A small image autoencoder, trained from scratch.
Model: 32-pixel images, encoder arch preact_resnet, encoder norm batchnorm, encoder activation relu, encoder depths [2, 2, 2, 2], encoder widths [48, 96, 192, 384], decoder norm batchnorm, decoder activation gelu, decoder widths [32, 32, 64, 128].
Data: trained on capsule endoscopy frames (Kvasir-Capsule), 42238 training examples, 147.9 epochs.
Rows from block 7 of the encoder, named by matrix and row number. Rows with one number belong to one channel. Each number is 500 + 50 x the weight over its row's rms, rounded and kept within 0 to 999. All counts start at 0. Numbers have three digits each. After the name is the row's rms in percent of the matrix's.
# convs0: first 3x3 conv (encoder.blocks.7.convs.0.weight, 384x384x3x3), inputs 189-195, a 3x3 kernel for each
# convs1: second 3x3 conv (encoder.blocks.7.convs.1.weight, 384x384x3x3, transposed), outputs 189-195, a 3x3 kernel for each
convs0.216 099:430503474499498509570557480515448500493498580500552485479427551558464564504522538453528593452411494491463586589618490612422451412476455466540523642499440535543525502476486525519412504533600
convs1.216 100:511511494447559510492504498515459444510570393460586504485519512505538508468494541437533513491480494492439448491383366505582504423578455520533535512488498473477429472533445576481472506566509
convs0.217 103:436485500496449471441442500476520471534520553507514472562387449358567509424518468457548525608568518531466462507501536476522513417586450588574442382482471517431504458457449461573553456499530
convs1.217 103:506494462564582524543559525498435579533498494491460508498443530528520542496503498534496538569469492472486409384550559442606647542491590507397493547485517466504557552519463468485521482530485
convs0.218 097:560497483463561452632405523487451507545485394498515464463471466478421502476518464524594546482344433502436509443427540456612494560531491483497481451510555480573445508479514577480498417468439
convs1.218 100:454515480544592525501464409525517505549418532541496506564474480518550515481406477491529540457463474504481539484660450442521564488522466529549484502563526545544460454583524501424461486505495
convs0.219 097:467475512512467449447414527566473427530473550411582478546425523474561531526542480439494414416426540570516548468467476588571504533536445487511464549484531445472470493514595510597498529385534
convs1.219 096:428518504475507451532608423441526458447558497554477431488522501526536439509494452499521550481469505477526494569554518548493520543469512504491528503492479523553424510580445467496482487498501
convs0.220 106:379462517484511498542555469486498499483477448451522585461390345551536506541524580585471483579458509565543472547399500512563400630523523396479408579491461569605517441536536496554540462483430
convs1.220 097:507552500447434456537438478496561447560448518533463482475536506510508512491558484555341483518501457506439459478509474647545357527505531494494488478499486544506524497479521436510570496564546
convs0.221 101:524454533517498560430445467535567431519521542569503474457576520434417501511469512430461560554532423377558598467537568415453572486413412532592489576498473499522566566512461469576533543516503
convs1.221 101:492431528500374555504600561523447589558513505459446525518470532523585475507524491561475602576529455518505505528494485467493490491497426497497511508402499477499438492434481526461474546492483
convs0.222 091:446474465612499530513479531430593527495515551513453478438483560466465560531493405489556442503566466446540590516560414472649453460441504481406516467513524481578384497414506550520460561575494
convs1.222 104:449531493510402428541460442518488589440565573397451581571588463489527515499531581424465437343483461450537484466493459493539492455505570496490527476504481499543561489510483444403436458511521
convs0.223 100:490464546455432534521473446549539503472610496508494457532449487560515378534532551533575512500510502430535543533500515392526570512500405487549463522513512468476601584505497487454468542474460
convs1.223 094:433511520516479563463469495539462448518454531568512573484509511522468598495549502463505446498487551518451510513512573465505578492537464461505512569539513567393468467526509504431591503459478
convs0.224 097:505447515512479415475477381535556473446406553500515599480533541479450476456487481505513358438467564353577533503454417553520396474602424508513532351611485482526529509484452538418548370573476
convs1.224 097:444377589488494495519464511482462485505615537493432587524520464468507476472586462517535577507511496578479499579469542547581557511487575502499549514558508577474507577476494528504458502531534
convs0.225 098:537402508533437503520499465584592474531361473560543488474469429461463479481470537514545413539473507520471580546489578466472415478498537473492493432483490462535464546578538479476603422461455
convs1.225 102:562509465479543572438494494527534433400543503469463469497501559487464478490522476549456496458456498469523522533494524498544492456673433460552536452480493470433521487520473460502581450415461
convs0.226 094:529448480472514500525481441489475594554502543485481481507470387396526481513429472495487502539481442368500378498454486505519592453538481479555458537480498470494529427546440458555501490497573
convs1.226 096:508517471415530523475553557508528536525680460587449480510434501511495506549484533462497494567494536449498532487520478413509475435584467551516453485499509583492494463529579480443463409565547
convs0.227 094:501488494438444448506549469522563416523523442479466479469525492492554567641475507493549477468518488517605511486457452564597536532543501501528475426469534557441497458448437404498480435499424
convs1.227 098:470467503398495425518496535526524538481559572467513534454527485538535541527461471533459517553514449516575571445522548495493594596574461498512504405449538502460547593600428469435553559553471
convs0.228 102:517511457463513478582430448446455444492503563545499523545496567443457450492516385425511522502481569487499518541448482549494471498447552567474473465447559446474469428532465399520522457573402
convs1.228 100:496468542558426538498483518504595560454502468492501521477451501536503501460517514527463520513475528452474479501506451436467392420582586534558472511484516448538495593430500482451500489557530
convs0.229 106:568551469429505462479445419520535560595520518505524547553524432546531451608405532436560474537511467505505461416544565414487438490453470416454536538531475473496470435540473446498519527472440
convs1.229 102:503531506509434454511476476533472466419425464505596508484467418462448473457537466499464526504538507523498471541532428549579493481442432549509483493389440592512520500464480570510569480474479
convs0.230 106:471505433458539500536560513493549476514476560597531583535424476450458515460542506536492478500637412482515560556486498524429514544495469525423520563497519406592499504494378584511469505518576
convs1.230 103:562512516538517481516514474553423522455488563623438517603493466424496524495519471435506554511586410477500561518584417460500533507427531540507438475462466542517491478455551511512509485609549
convs0.231 098:519571506574505467428449500503499555513545446581469577428544520632555479608426554501434438472588514414595460516503495501526468470553468518426510481444441472511492507569479509473593530377520
convs1.231 096:382601517584516502511503380472566560452497501627526555497504533506498571485457496500438496480443512380531592492549562482431523465600535430514442534508491512504495557501493486502389467455460
convs0.232 096:409542583474532493505536434457518560510506505447468446428370492521461410455500528498603507559497654421479507468472488496469604489516397481542553421505472486532479517455503505499514491579538
convs1.232 104:446482476498538496490478535566526485389507466415434598525493497482566489487532484494497521494536480456479500467587528510479552495474534483591524517565499633494514553633510529539614516480476
convs0.233 091:417487474460447507510541448459519440577561520482522413501403484470440452498588512518556532485540561586452552532507633526542471490511509488434504463496593479526520473503545432577458487466524
convs1.233 100:457537505494435445515488486471552528465472571518498476587455554490533576509513529424422512479444464458543444507565434513540481471453419526483447508538470539525462419468444450498445493477472
convs0.234 091:486504482425547501597498482481442522530505566504434531501488468545490495517513486498520482517518378474526497605490535473551438503469445536354468498465545438466454440609468368531431487581482
convs1.234 096:454426377445476468512388454483466528444498475466535549489484455492536402479460529433423463497454478477507547577470472507596516542485467486486557478526530541441437479498572442469581516507482
convs0.235 102:479503529511500449593465586545472477592559514530487410466540544458502505509469409414509445536412611472524459556464427621499520589475560491414557487496435485476504518511523509458495614528623
convs1.235 101:490499481531488456570438545546522495484534442503400539461489466539501480434528490478464513460478540442434493617495446501550457468529455522586440486517468554422531479574527547493523469461519
convs0.236 100:517565484467542426509457460506522471504513479529453486439419408523513414543515470502472480471469600398526552491516483471541459534600538494492512550446487484485558537407420543517497539533492
convs1.236 096:442516440497445600426539511570507545368488454514478490509497500510452470449482516521515543557516525422461526548416495489477529544501486514501402420500454524520513483436476551491465587534483
convs0.237 099:533468529521518540455553515482511404489577552541588505453448507468456468547442522600509455478471467439433602487450445497494432586572460493478467504535510459509541552467485462467522489629427
convs1.237 097:518552476464532509518432432508464510512414527496494531520548530489526478485508509507494562469454513532437451508484554446540458539400417503488515494449518485457510559518492471417436443513454
convs0.238 106:442517524424523544554464505598457522575456489482490444470408459463474524534633468502457438581413488451481524613482439521573444490458542556459480442490440434510469411546499443517580391480483
convs1.238 100:438501505529526501481432432354428470442530478455454489465466500486488549497475495479419486481543461499455465577486480487491503530492511551497444492539528557475522482444551473504518486502503
convs0.239 098:507535434467574607410554538417513551470612467526536505404576535424536404499417503504418487526467452485558464431351487585498518642537438581467464490488494521473463449518594491489492431435561
convs1.239 099:465515523472460432410367476485520508548485589527475486459442474483515510518505500523433449532447534487511535398405516493489465478500438419458523436502508490579476500468527531513521456477540
convs0.240 102:509521400523515447545549474468476509460622499594473469344505564340567525447507462568507599493478439449527498492550533392547572460542589430485512518477522518443462552467589413440505510517476
convs1.240 101:549472622519519540499426524499476510481539491508581539490549528502484499459517516430452451458473354446454540450515441388485516514429570517503466580505516550514504494476507506487469454552554
convs0.241 095:395419475622479496545455462487493546462515471448591494596642526498427526438488465510415437556566493491577480476540507508546489525505482392505416442537510496442529477521522540543489522511458
convs1.241 098:533553506509558515468446639582498444541470533560471555563495545492578497472506499499428494542508520463501519531581480472544431448463527537535511500463543499553492465480572504512519429465498
convs0.242 094:485491481480516532481401504494398431504538508500477608484525532664506525528543458440386484447458471515501419524544502419493447453531475599578545443523488502467441563499527505498535450413436
convs1.242 097:654536459562453606556592528517531555510537555520449572550483458497412506513497524550490558533499468517477522544569536421518598480439502530503528498460463438479472537529450427440610510574510
convs0.243 097:486493468458478557436459427584464532520570419499436481469499460548478527509542517501447538508505508479423556547531400534537514534584579591558468559506506440381451489660461556406558488494436
convs1.243 102:566479503565503526524457522547462454398469444556498452485414520485524524569577525490579531510561514590544475462442494580595541553478534475443532458451426449444489467499461512470493506458464
convs0.244 094:469495493502456517490528492469444458472395568507508471497488516423585449562502391438542528512571524465512427531521406490573522470492474503588443534561603526420541493460543491499487434517502
convs1.244 102:500388560469497410529568448493467572569473480469429564523489546434496552568562514494526540495605489476512462521537568558464435656531481515490420507473544547466526480542537451564619534551523
convs0.245 097:547526555486434450528501546537542431413446431514528549495523540509383547490351478397443551529479493487459538495525407473528475558551557522606461580554554564458489483478618478569433582549602
convs1.245 099:511496501487515546514574436389484482460505470530563488499459512516537473485500421488489497423562537525522427514479464529475489526483564462557523473509458484482473330489531458413469471524579
convs0.246 094:550552502522472565514592467452461417442492553516481427548456377541478447487558630535519533477499486459540572586487515478448474449514458500465500503447460536509458570450508514470421528569480
convs1.246 099:432481539410477628559558524460583478500476521547515534563540458511500458520510501554613579603498519495509515550459540438528486519548446429495522477571527511494574533472480497601484467479450
convs0.247 087:542451485554514583540477524497514453536437480480510490494529435531546449515576479456469472567420455530467525488485536532442489481477472589523475504418495548503535537510512481514498504516480
convs1.247 105:477497477520588496506517532496550403522580518527580496485457477426460561515487490425439527457463582498457499481558534463473497473519497497582497467481460520394544505497540604483444449572579
convs0.248 098:528438500445514523522600564472440469471543436542523563427579533510458538540481438515413546483525419571479501528453521465515449453470359490399573539485516487516593487450577474558599400416496
convs1.248 100:390404541461436456514474559526447432590413558541439520471519460562508551503551500540477507434485525479558530534535453625533572544611586537567505478498498526523535457505568493500491505494494
convs0.249 103:547417536455495446548541452507566524472458426535467545427471498500476487481495471539398483501541538631436475385507432459483533515544605506490435566507564501561467482600497564519491569643509
convs1.249 101:511612490488425591481497473532411498521476559516476555501491533521537484572495489496467519452492427522532576488575581499440502528500554529459448539506510446510477491554556490530498510550530
convs0.250 107:530419564496515546498500451580425596415577556519449368463523492426485418537598509388493407499576476473543496522487517505530468557413469493439522489531446514510516488507452446504564503507502
convs1.250 098:518548562481549501451530472477522508527476503504485452511454500527511513487495521480490510479522439511551498546461587487491491441504336485527528490515466591512463497541492435384529463470503
convs0.251 089:573550475441510635523442602466579525578456552519439566373571522497464525559570522501522611539438589521527540507484554512496446487398637494416472547533456550507559498507510451527511450539525
convs1.251 095:512569515486425531506494518491527476547505552488471454510502472494508510491388453556597550563467543463548555425524452512515463513529408501490558452448484531435497449433593531522499523448635
convs0.252 104:548467527409533517485459537450602520595477482439496529470560393502612485463455409457502489408518439505595474493452488490556469433389501495454565556515482537447528504541454536448566549388563
convs1.252 099:488492500510558570441412469497548512493520528470626490491524476448510515489492528476515405547477459457428517503491543577420481500459460494568520449520516463577529469482602518442465503474484
convs0.253 104:474451484540531532496463462526541497410558480444481561488431569497534540516434528513551459417541479566462462488504515495456489551528533486460543583483408510546533437409474520464488478475550
convs1.253 100:507512410509514405479463560444569561506495566521528541536505441478476511527537482522457501473493548476421496397501320429451580542564518438457414517509423463482414513477463528531422487564462
convs0.254 100:575484496599464462466435515462420518499473533584447484596561433455438466470475467461439497566446440555493482560468512582406560476439452466523537522502601502546493475489452520435575483582547
convs1.254 098:450467507606490427509519441525553438486521544512593569522515531464505509522532526513498469561471547519476500519516494476518513479585427553486538438420509515511505486430458526495485475486524
convs0.255 105:437551515504389465544478531511464490515449536463482593458512510568591549407500505493429555440477506454535514459481470536552571586558485475457393460433485478505498426516377509484526493425439
convs1.255 095:510399421491511581433549448527545552514485481469463562506456502520470581524457448441466464496580517457511494441535546492510526523464546593619538544497510515439420518539522478450474530533468
convs0.256 104:472485559410500527535534463468447499440527488495490519476562445371418477490515385498424446412461391526457522453517516418585498497515365532484560533533494461534467590581554528485505460521523
convs1.256 104:473545464446385480542402468413568543570587474425576470521527465518532473485480573518547591553523473505479470522525536503490553602534379475470481455431542516559464506567511505487502507504459
convs0.257 099:493521484502503433484516538453496454523494492528460500628431502459460546549498566484515477547532547475421603508457469476518544541479411453527505375577575547472579580389556568515481526507522
convs1.257 100:584439466465524563505516517459498500484460597523508549497515478487540549494474425523401435440534453561409501559495506452426474546547479508472478507501558476453521388505502463452472503454517
convs0.258 101:443472482623502479532523484444489521409535463496491515471512538541473529508489574545492516523472481558517500500525530498453460507524429506514547530526401520492422473475612497502420475461487
convs1.258 098:546487488469409490487484438548577408497410585451450472503458492516478482481529517476472493563498486454458464512534616495479573457474472448550578463561518467471494475638473518457463518480428
convs0.259 097:495540564469441475513507528423554530516460567517500489570514466462461538404502587460465532463488410554449532477535486567583524508437538524535494471566538539476500529517560566452477501554484
convs1.259 099:532473565548514472540463421502558498482463514392609517510537598520470499454545495533508466545420504484486476429471459617498410577402508463532519500515479468500454436524536470499542516439517
convs0.260 102:430473471498402531462527556502590562494432469517529459503502545544524439507429494501525569482503424493561562551456575595519538553438411572517540424590599501583488551478516475581509567537537
convs1.260 106:650534521505553490410485487457499402550472510495510556492543613446493515481557451478493507572476469557596473603510554462454573529406539441457445431433585556539469498497535502498443450470515
convs0.261 103:403382483507517420564497459517552512532504495499522448528541482459439369465532589454473543485500555471476509547513476464540509557499406559517464571558518551553394581473583476545546440444554
convs1.261 099:535523497503551605440467622472498543501479393582426451521478489447519611499506445510491552456446537492537448492493484424420482561464548503590467454436506410440551555453495637571418477530496
convs0.262 102:542501392453471522584488422605499492508456422544551502553621551489530455548528489523536524543507557458544497534520488553507423498434535588514436501490560555383470448390455494545428558605505
convs1.262 098:531448527329519512524487450399473448548524469444649472477488478520532455561407462484531537497478443449508477556451459552436472456580472542496553410509439457458492445535483500506437494460576
convs0.263 114:550586457532529492498499423422546579511477496618548500617513507422544485541548469492528487381502486500419520483486500424484467534424455469535474462495480494544409507421518536419509407514454
convs1.263 099:495501461508595496479525534506540493455509409398534496455485505547506552533472515418452423586471548537468493555557472562480519553415548531466503504545488603517439523463550491447515455558471
convs0.264 101:513462502477424484470522524541517451531522513508483484404506544487399533430488450452452504434443419479424495538621561538543389508442491513470479413480548514570418521476391602620467525498492
convs1.264 103:515536531463471514486476510488456519426483445434610514450496482481452535524488467488475462512478448576482420493494508478448374498558543464484559479551498474418537465496432495519480490440514
convs0.265 102:396507530449440511535428521439439467436470491412454446476475487484561498440513596528481510461474488480499532529507414440486493516460470487579420548534455507474530538459549527466492606451551
convs1.265 101:496417385528431484441490486452561574552503574483561461487487534495466411471506528470422559525450508424441492530475497475461454503506476499624526561507424512608548454497472437491484531498549
convs0.266 093:553625526538501479528569543545521503525424453483481562449449461468516517487408478534582455601499514445489411470423465425519522483555437483444569460472526556450466430566447443452496424478484
convs1.266 093:532573536548486425446423512485402431546503457526481570512513553479468542500547509523442480597425487536515444567504555537417409530470477540568486461472528494531458533502450564527508552396584
convs0.267 099:514519537476497515526480489599465504573530515418515552515428410445484587419518512534521532458362564540542424502538514547600495476526450571482532519516505485542450464516521456465471471468501
convs1.267 100:525517479482655473459519573449364511462446455629408521456531584512457499521493537534510487488552595509496533448403492458444475443589446529513422457459502477531570475520579412532494558525481
convs0.268 102:522399471533426518509513439514505505505484557489575548511503449464547494507513480491466520543471545596603453564549513491527594528521484498476481474472464461504459456574522505468473530444493
convs1.268 106:634473480512500529533488608459494538529483463505411399487520475509551566459483507503554518453521506476442504498579507492571565492525486521564512475504497465566499492462531521506466536541486
convs0.269 105:560472414464439494584504489583459546472428348506519516434539520441500488450589521463506538509571448425478439530452581528460465482592485365470570500526550469557456519502511518500475533542555
convs1.269 102:486604489544467534514555524484479582554483400538563454503501510436531503497410464490501508397545486516490541514449548589525447469559437526446541470524486495532445430525590490490446484501498
convs0.270 099:456553522467604613438502577460461418465477566495575520471488491518570554489459455597481486478501505522553482521465488445495458459471469483609447454556514479482520530590527463526519515540351
convs1.270 098:453476442559494492518444445478480437510533487406471499491462574478498504550482530489521450478464503513455462467518448484523477526501543467501510476424547508469507493548494505481501471481424
convs0.271 098:513493469567541510583423509520440541628411520453499469523491463534475530552474513558465524518579464440485480536505551506492461515469451400499514545532435482448513431560471549467539587412501
convs1.271 099:558434533448475518579491473524592504498525482525517505577480439482487552585565488459501530496484519443440490548561463513420429449456622480462507511476461530500507481497514505556490439534505
convs0.272 094:453444469549508567424520361494513514536435508457520552565490547542490486516393543443512392531447506482428640449521480509518468395504465474494450505536459595505518524500456499593470599502322
convs1.272 095:486475538403489493497555548515559527518426530460424557441522473476533575491493519482534543501492530508511474587496526606428457537564550446488558592557534502488653537397440524491411485503410
convs0.273 110:402471434514425505490465449463463484428467506549531604454445476594483408457406520459558517522555446480524394501557558472512395524473486518540563474437447532498507494443440558429428426483581
convs1.273 103:545393508571526404518466587523528526524439616585441443497497504512487557493430587484447561446472459546475458491498459503490405537599549490450523542531513534456498446530474557540484413485493
convs0.274 104:515519522482437508452447458509413427521476443425505550548453458605430421553492552503468452410438466577527445519545461525516545424479540474461551492396453565485510458513480515420557399502526
convs1.274 099:500475420529512496560543440536560524575422517470556413432514485545421471519538493454482517525504450526447476486483481532514439458474553508453519527554532555498513546496479521413494522471518
convs0.275 096:525487555529512529550488464432448474516528474453578465523490593536474405455422522527453455392579533527545525551469530513469490422573527456475427532446423442406561544518466450572437534534517
convs1.275 101:491507411460494563452441495572542491549565549574443540487480510456466517535441468450472453381457513521476492503568431391503434436422453487498517556465481563455514518494644521473473448389473
convs0.276 100:433398471506497537430572480509530531478511562575576476483432484559446423485466399515518531578551497532515530543457458534419499587481425411500520525547458515462518459584438402390545513534488
convs1.276 101:380484511472500536508562483471481522497435461540433478546531526460495491497593484432540486439476542457511426495500395401508540494512416506483442586430517499481502562476546454534481544512536
convs0.277 106:571442523625481509473464485490524490501551482478541537493411518448436539441493512471519423458533537439575537516546405518592484574558516501429485638526556530463419577543496458528399509505525
convs1.277 103:525595496518422460519573465495488495498437548620404524479532428506479464570517472478572563460435528531470463503467441482317544393559537468562576435475458505525446422571570595449562471545506
convs0.278 104:404495426515484588495399471493487493538489531539472468543441555552582562487515434375533582520569560539559509537463536603453491514445447431405574593415486592562530528570535554485484514540507
convs1.278 100:435513537550535501475534568494474501492522580515532484516528541390453531544482497458523596520475511479508466438583615439442554437494593562557482601480480407539504482569473456534542565545491
convs0.279 107:457470548519494501497450462477541542551487495465395478539554572521535451426510457561518446504466613531559525504411565420558446533569485548404469486500564453496597560472460544458458459373489
convs1.279 102:500550569524516452417519577597446480513584457423553561444528459499550513504508487501486371491563529516555496451559464541536568479417507475525510434481555544488531454546399525542406464419463
convs0.280 093:489431483481463480579623414474546522603518560539380513519460487427519527546469452435571497452624466558459603387492513563483488537513484466594533519513489544626471498467508473397450441559546
convs1.280 098:538429495586475543476536463456531496401501502513485514513496510428555456484509463459425584383473515430456474477465528479461387466467467482441475476484437557500502505545507539485577452473557
convs0.281 085:562455468529519544487479480496576561524525438488480444480521477604498569563439400451533590463520399460434490455572458489580536547500498484478549542505561421471561486480510552492559492497581
convs1.281 097:456523499562487533417517535611521491541477430491528591474449544519429443420499451541549497556470534556547487453432476481624629448431546491446446459451565458422461474551506543565517450520458
convs0.282 096:388495439519484492545526467637486524513491456499487427552474432550426449551441498515527498533431480535557469469543440460454481389458582532437486415521525473530482485514537601593471495579495
convs1.282 094:499443474513479472536481528467451424432483424487497399462459509563434538563482467487451591527540471511447412569498388513460418457547529524507562530497462487517490527454545542399525592453483
convs0.283 104:451530513438453596381506455366497534539462469479460526512399468539528546536572468409517460519529437541550411448462457574561484467460492539469509558503539489533470563497524515507520462540541
convs1.283 095:533442515489527435418592514451503488567487417503451428561518491518519458486530451449438518482565466497466511443532510425466468473542534550511536479509468479502538453526510513503505470510567
convs0.284 096:502508468585528493503429512521502544431444537586514388494456518496519528496510549534518484485423548495524548442450527495498485560485518540416512636468438523533502554695451443453595497567480
convs1.284 096:375534579533492456529567461418613460523529589446477490478476516472521461435572483558431470539568514631483484481528530465495452509487508516428511480570530459503508530476437514623545498573556
convs0.285 099:492563513453496534487496461495495534507536456496481498463413403528541390419477511472461429511500420549454461484504452434531574585478480480431515565595503538546519543583550423412425547517496
convs1.285 098:516501525437483644550538439485505457540481511526479537501459529505521434482540492471382509586501471504483560579574531498555442472442550501449530490457492477498438504451502568562436562357547
convs0.286 108:418471484552509458520514530465480560499596473490489605601544501469506494519474428553517511593504499514524481494526519513484474492505422409517631474471400559365511485496568518386529541467417
convs1.286 101:551588552548502412478416458486556501471551614527448505534531486448560513577459458513522463532489447500595461501537618559435521482518562458549505486483426484565393527466498479473480470497463
convs0.287 102:614522453475488488551476515380519428462519498521502538537505522445642507502526530491488510422505502493520332422507564492468488567526484515525441540450473466482477465437493493474449505476484
convs1.287 089:447517541579545457521343435475498540443447544525579499452550483528504420500493494594456455472556471502502453571455476550502475478450556586539456491541448461485522516468460467577587468510482
convs0.288 100:452536461583448435408519511439467463459517559571513516411570561500455544516498501416489448447499536499488500499537391484481499539449463488418508486479541557567541552440465450494514440451460
convs1.288 098:566555557510464463477527494468525654456503548533454505504465520479558489499495488494527518495434404407531561448572462517593496486446389472502583520499463523464486551526510551494498475524566
convs0.289 102:451471546534447567436409507538438628473509489563481540543521517533414614472545523565434442439620502594475562459502461451479520592428595455472446480463445576402461465450493436523422468477507
convs1.289 100:471358580408421517558583480417444434454336538503591491464486519441548480561505449511523455486475489455497578511491608403469514455414548534480515607475520499599542485448582550474521492588559
convs0.290 101:349389528520540555495508560482489468506548485565487463518549528535481472547483537474473450428519495441394535439517500519471374471473482500541486491485491552465509505503408514538474441425497
convs1.290 102:456490571426446563552489491516508336533534465480457426542455568459532546510542434504476489528460474453527450484457436504498513517475387551469417536496513554353474455498460522475478568473561
convs0.291 105:484535527508547518491519503437469510540515443530556482474500496468486545484537549478485479515431506490502492416528429496519458416406447455510473552407507453513436417410517387512575528511464
convs1.291 099:482508483558463553418466527506495389489460537451521543467502483478487484461494455540464473453493516514581587525538548523439514528575558493486536513479499497515513548600447562495448492469528
convs0.292 097:468497471550483499547551489453593475494591650567494424515404442441515485470476494482539486436511544482442550511570596422505396498441458529467484435443550560644422513540480461611380534474509
convs1.292 099:467546508565575494557463573575490504444502471484643520507508575468521521521530531548524531433620516504502501589506406550521443508583538483509514501481566417523512516537484594503414487496551
convs0.293 095:420589553531504499527573576566520503495633467426447598543482515492370491534414453458513484482520438463427515464507542505530492537469434540459469506594438547564622512375446502420458485472468
convs1.293 097:499404522533440488510476537462552399427463480391508449496443552505505574491561450506512502520431493456443538593575529610564535516607491402527483526455571452451547563604498499509473508444489
convs0.294 104:511525478572489535490501494538447434560590503446527606604477516472519443479413570485457593452499468530442572548450477525498510509490460564561359581518575592440441449388505440519508555498503
convs1.294 101:549553499534484487466481423453486383539459465509553447582531499408541489478463576480487496512509546522479461547516447430493493475500541475490509507476484434542523544519546510468546442506492
convs0.295 095:538504448548543523503519547552570500487480554562534490539398532528559531541453489622539517472488353456525469459470492599489485487551475589559455555456437539572430531425521473450520473381545
convs1.295 099:533557564491592477412508415553480431571606468603471576460536486489450522435575523573509594505458455481428489485455510492496536458436486540495466507556467498501510466510458611493471466495525
convs0.296 108:460486455538517482460515596512529468576488566505465530474469545450462500518482426470437433457463521473459377516475439502453461484534475574485537454492506514446504514511576460488455595440472
convs1.296 109:472468496497508521501563503514519594526421523497465465470497476505494508460471485582570549462525544513469510509472511500518529503482434516486563500511453511529467541517515483505622555474545
convs0.297 101:465438472547424505424453412514547543466541497509497541466593484443590450506508552569558499529588479448493644478565525477465560510495524520475412528371532509495477603499471521526559602458557
convs1.297 106:495547535489511457523426423492555454504454437466448577493529490473611454457515434468496488518521511550503465475410536450461594442571437466545471517460507483527499443467426563472435542457548
convs0.298 106:397432403494467397432552522506466541524533507452467480436514437622510517558416552468548513511504503588503543498457390572518439507471536448507482412499508571572527442539548566458505442445543
convs1.298 101:526436494489533492480573465543401543454441459473509528473509429488505504521410507437516519465522503465451503484624518506459569399542448485512491477415477508529474555509604558484441514561460
convs0.299 101:507493501523489516423484421530506532452557570473483513452496515593478454596495536456448409489554460410604487588436517453529561416495455579536471545582529630554452583623486453422487519387399
convs1.299 104:508549528449533540534547457496422523527592561542554426505539439503490544525414521514472576525433530535459445530613455518522573488598540500481513458455502471469551476554542552616532456496578
convs0.300 106:511524430485473537518504506521553515478605463435522583523458383570448481541521414455510535540547453508539432375391487501572429635577467526471552490485507515557571549581527566511474394590488
convs1.300 105:427488417557470407381509492534567400470454514554380565514515417517508515478507449446496394521434444486511459479466553532542523555644495476407475500501489404483553518533501521498408539446534
convs0.301 101:526509563505475424544583461463453525550537542486423478493495473526465445459473506469530577598591470526487488433516477468444573526425507552590416555498450446528498411454457544376504524407462
convs1.301 096:479529501460495564452428520530535549498460539529535410547531439498526477492544506552495470520557518498492453353484484527574549467477468523491497607531468497465475468517534587524525457574417
convs0.302 094:578437587454444521434477460503560567440488552482529621477535533512459617473547451477493519565561464503536497505425554515560491549501486434470381508475528453394469467473486547496545503593522
convs1.302 103:478449541434505586476485569532551449481397607494539428536456513523562524499540492433552474508420552535516537576492459514489503457423407545480593532524507519498477453494464503509519580553444
convs0.303 108:522438496533464549552521552458615417486529462619481508454479507534450423515448579482451499554472503514560475452475557530570426470521392482608552382525535461473576418539463388363448600437393
convs1.303 102:578494415419433463572544445474517441490429470445519501498474480535532496478525495484453410476561549440514477448477419517502469393534389509514462517511497511525491471593525464585536527547519
convs0.304 100:488492532506472577441527490535536501553514514604536556471562466503541425446541466482604421435405568546557505571465522604465466426524468466516461460479490501463533424562520533489412426539534
convs1.304 101:413543568479528548466532432521552529544469352565532460499540473535534503450486537527524511501463509501482510513439481435539458514555484554449479579442475530419490433500547477509460563486536
convs0.305 102:602514507490495510499410463544525605497409556383451493511475451478434545516495545421479458457439579486567510616452515434544486475515531527567447462519477490500491479446521519525473491529459
convs1.305 100:536642494524416529473577507469484446384461471471531523492540509502519559531505450458534507512450514541466483494514477400463537552475513484524485541528523526587500545456464489562500554446522
convs0.306 099:526465444423405521571490458451444402460521487439550522424479507502433468514559441538495475493556401442465559454568526496491534486471527505577542470541477517443479483482479457583461444501492
convs1.306 101:491599523498510547506536430480477467485531533516518494523458536489460494440483485472535518576520510432497577489452466569470454344524575406495532572478445539465428542440503469516483521555442
convs0.307 090:565487505488422461501525428466468552527535489534502408482435500478512475546551470497460539533599466538514506509531414498535499488496489598496547577513438492492551562537562529443621459528597
convs1.307 106:626460542508550587460490571542571504545437499549462458562499455523539439558569526494538530533536498563497491638540507508573487545495500528565488507545453517483475520499391574501408546477488
convs0.308 096:536433515525520553473559510590498446548460494591498467511598523498389549612559516476521417484429479459559597481515475481404457488504482507464541543441540435518431503534577416494558536560513
convs1.308 103:454469508450451457480488518361522424476475405535476457521483540536520580561475500471482430532458469551504499478473534476538460496504501463455511488446408486438446466544534516547563575469469
convs0.309 101:429516525459421522410491537504558524557472430406522529498540486482477548443423449527561456470440469582471469411394492491550466500468543472513519528494463551470469539540514419505597572497363
convs1.309 098:526521543524427447490516435607423485549533499481439522455521480535515494469490478519495438512469505426559458528535506507531378516476512500425526529473540475482517489472453483453487519556486
convs0.310 101:578495470527455467487519624544502548459409438493549508511479524583502490528521440519454413569449470533425506449428498582485468424413582521585445446477433460392469559518513413419599535530471
convs1.310 101:552496438440484467513418472558633431452551514441541567441446529605505484545466471476542507463481473426521457433510523537506503527587522513469495483548486512551496505523527479505407511514534
convs0.311 090:562524513522585470478574512490376546468574506512412464476474558490449498536462470592542530534548503435520527524537551456517457460393474516430481514560542443492451435565518603469609542441530
convs1.311 100:610552474482525489571545416497516489480418544567434510473544468563466504473428510518455507406527452425470435558508585599481460347452441550418599491579488497604436498578514595520551554500484
convs0.312 098:441424449534546521519517473460530606594498418558500495571436406587543541383457512506456490478497400527409554533456411477468470494395567462470628479521491533427519488460491524481423508479511
convs1.312 101:568562519498485490436469462479536531461500469504455475472500545478533526479506518481491531492533349451566475478503566457579528531451447508463465530519513474560459384552527424486416556501520
convs0.313 098:508515469609543537475503392562496526522450466512523509460423555558503453513563468396476538360469543482460459480464549485506462384494475430386561584455540560663481517354394562511522443457452
convs1.313 098:465573488510440535484515600490419554512527481543517497458463511437488530473509487436405526567461517531504496552481539393397531436516501491582456481533514517504503414445552529452463501557553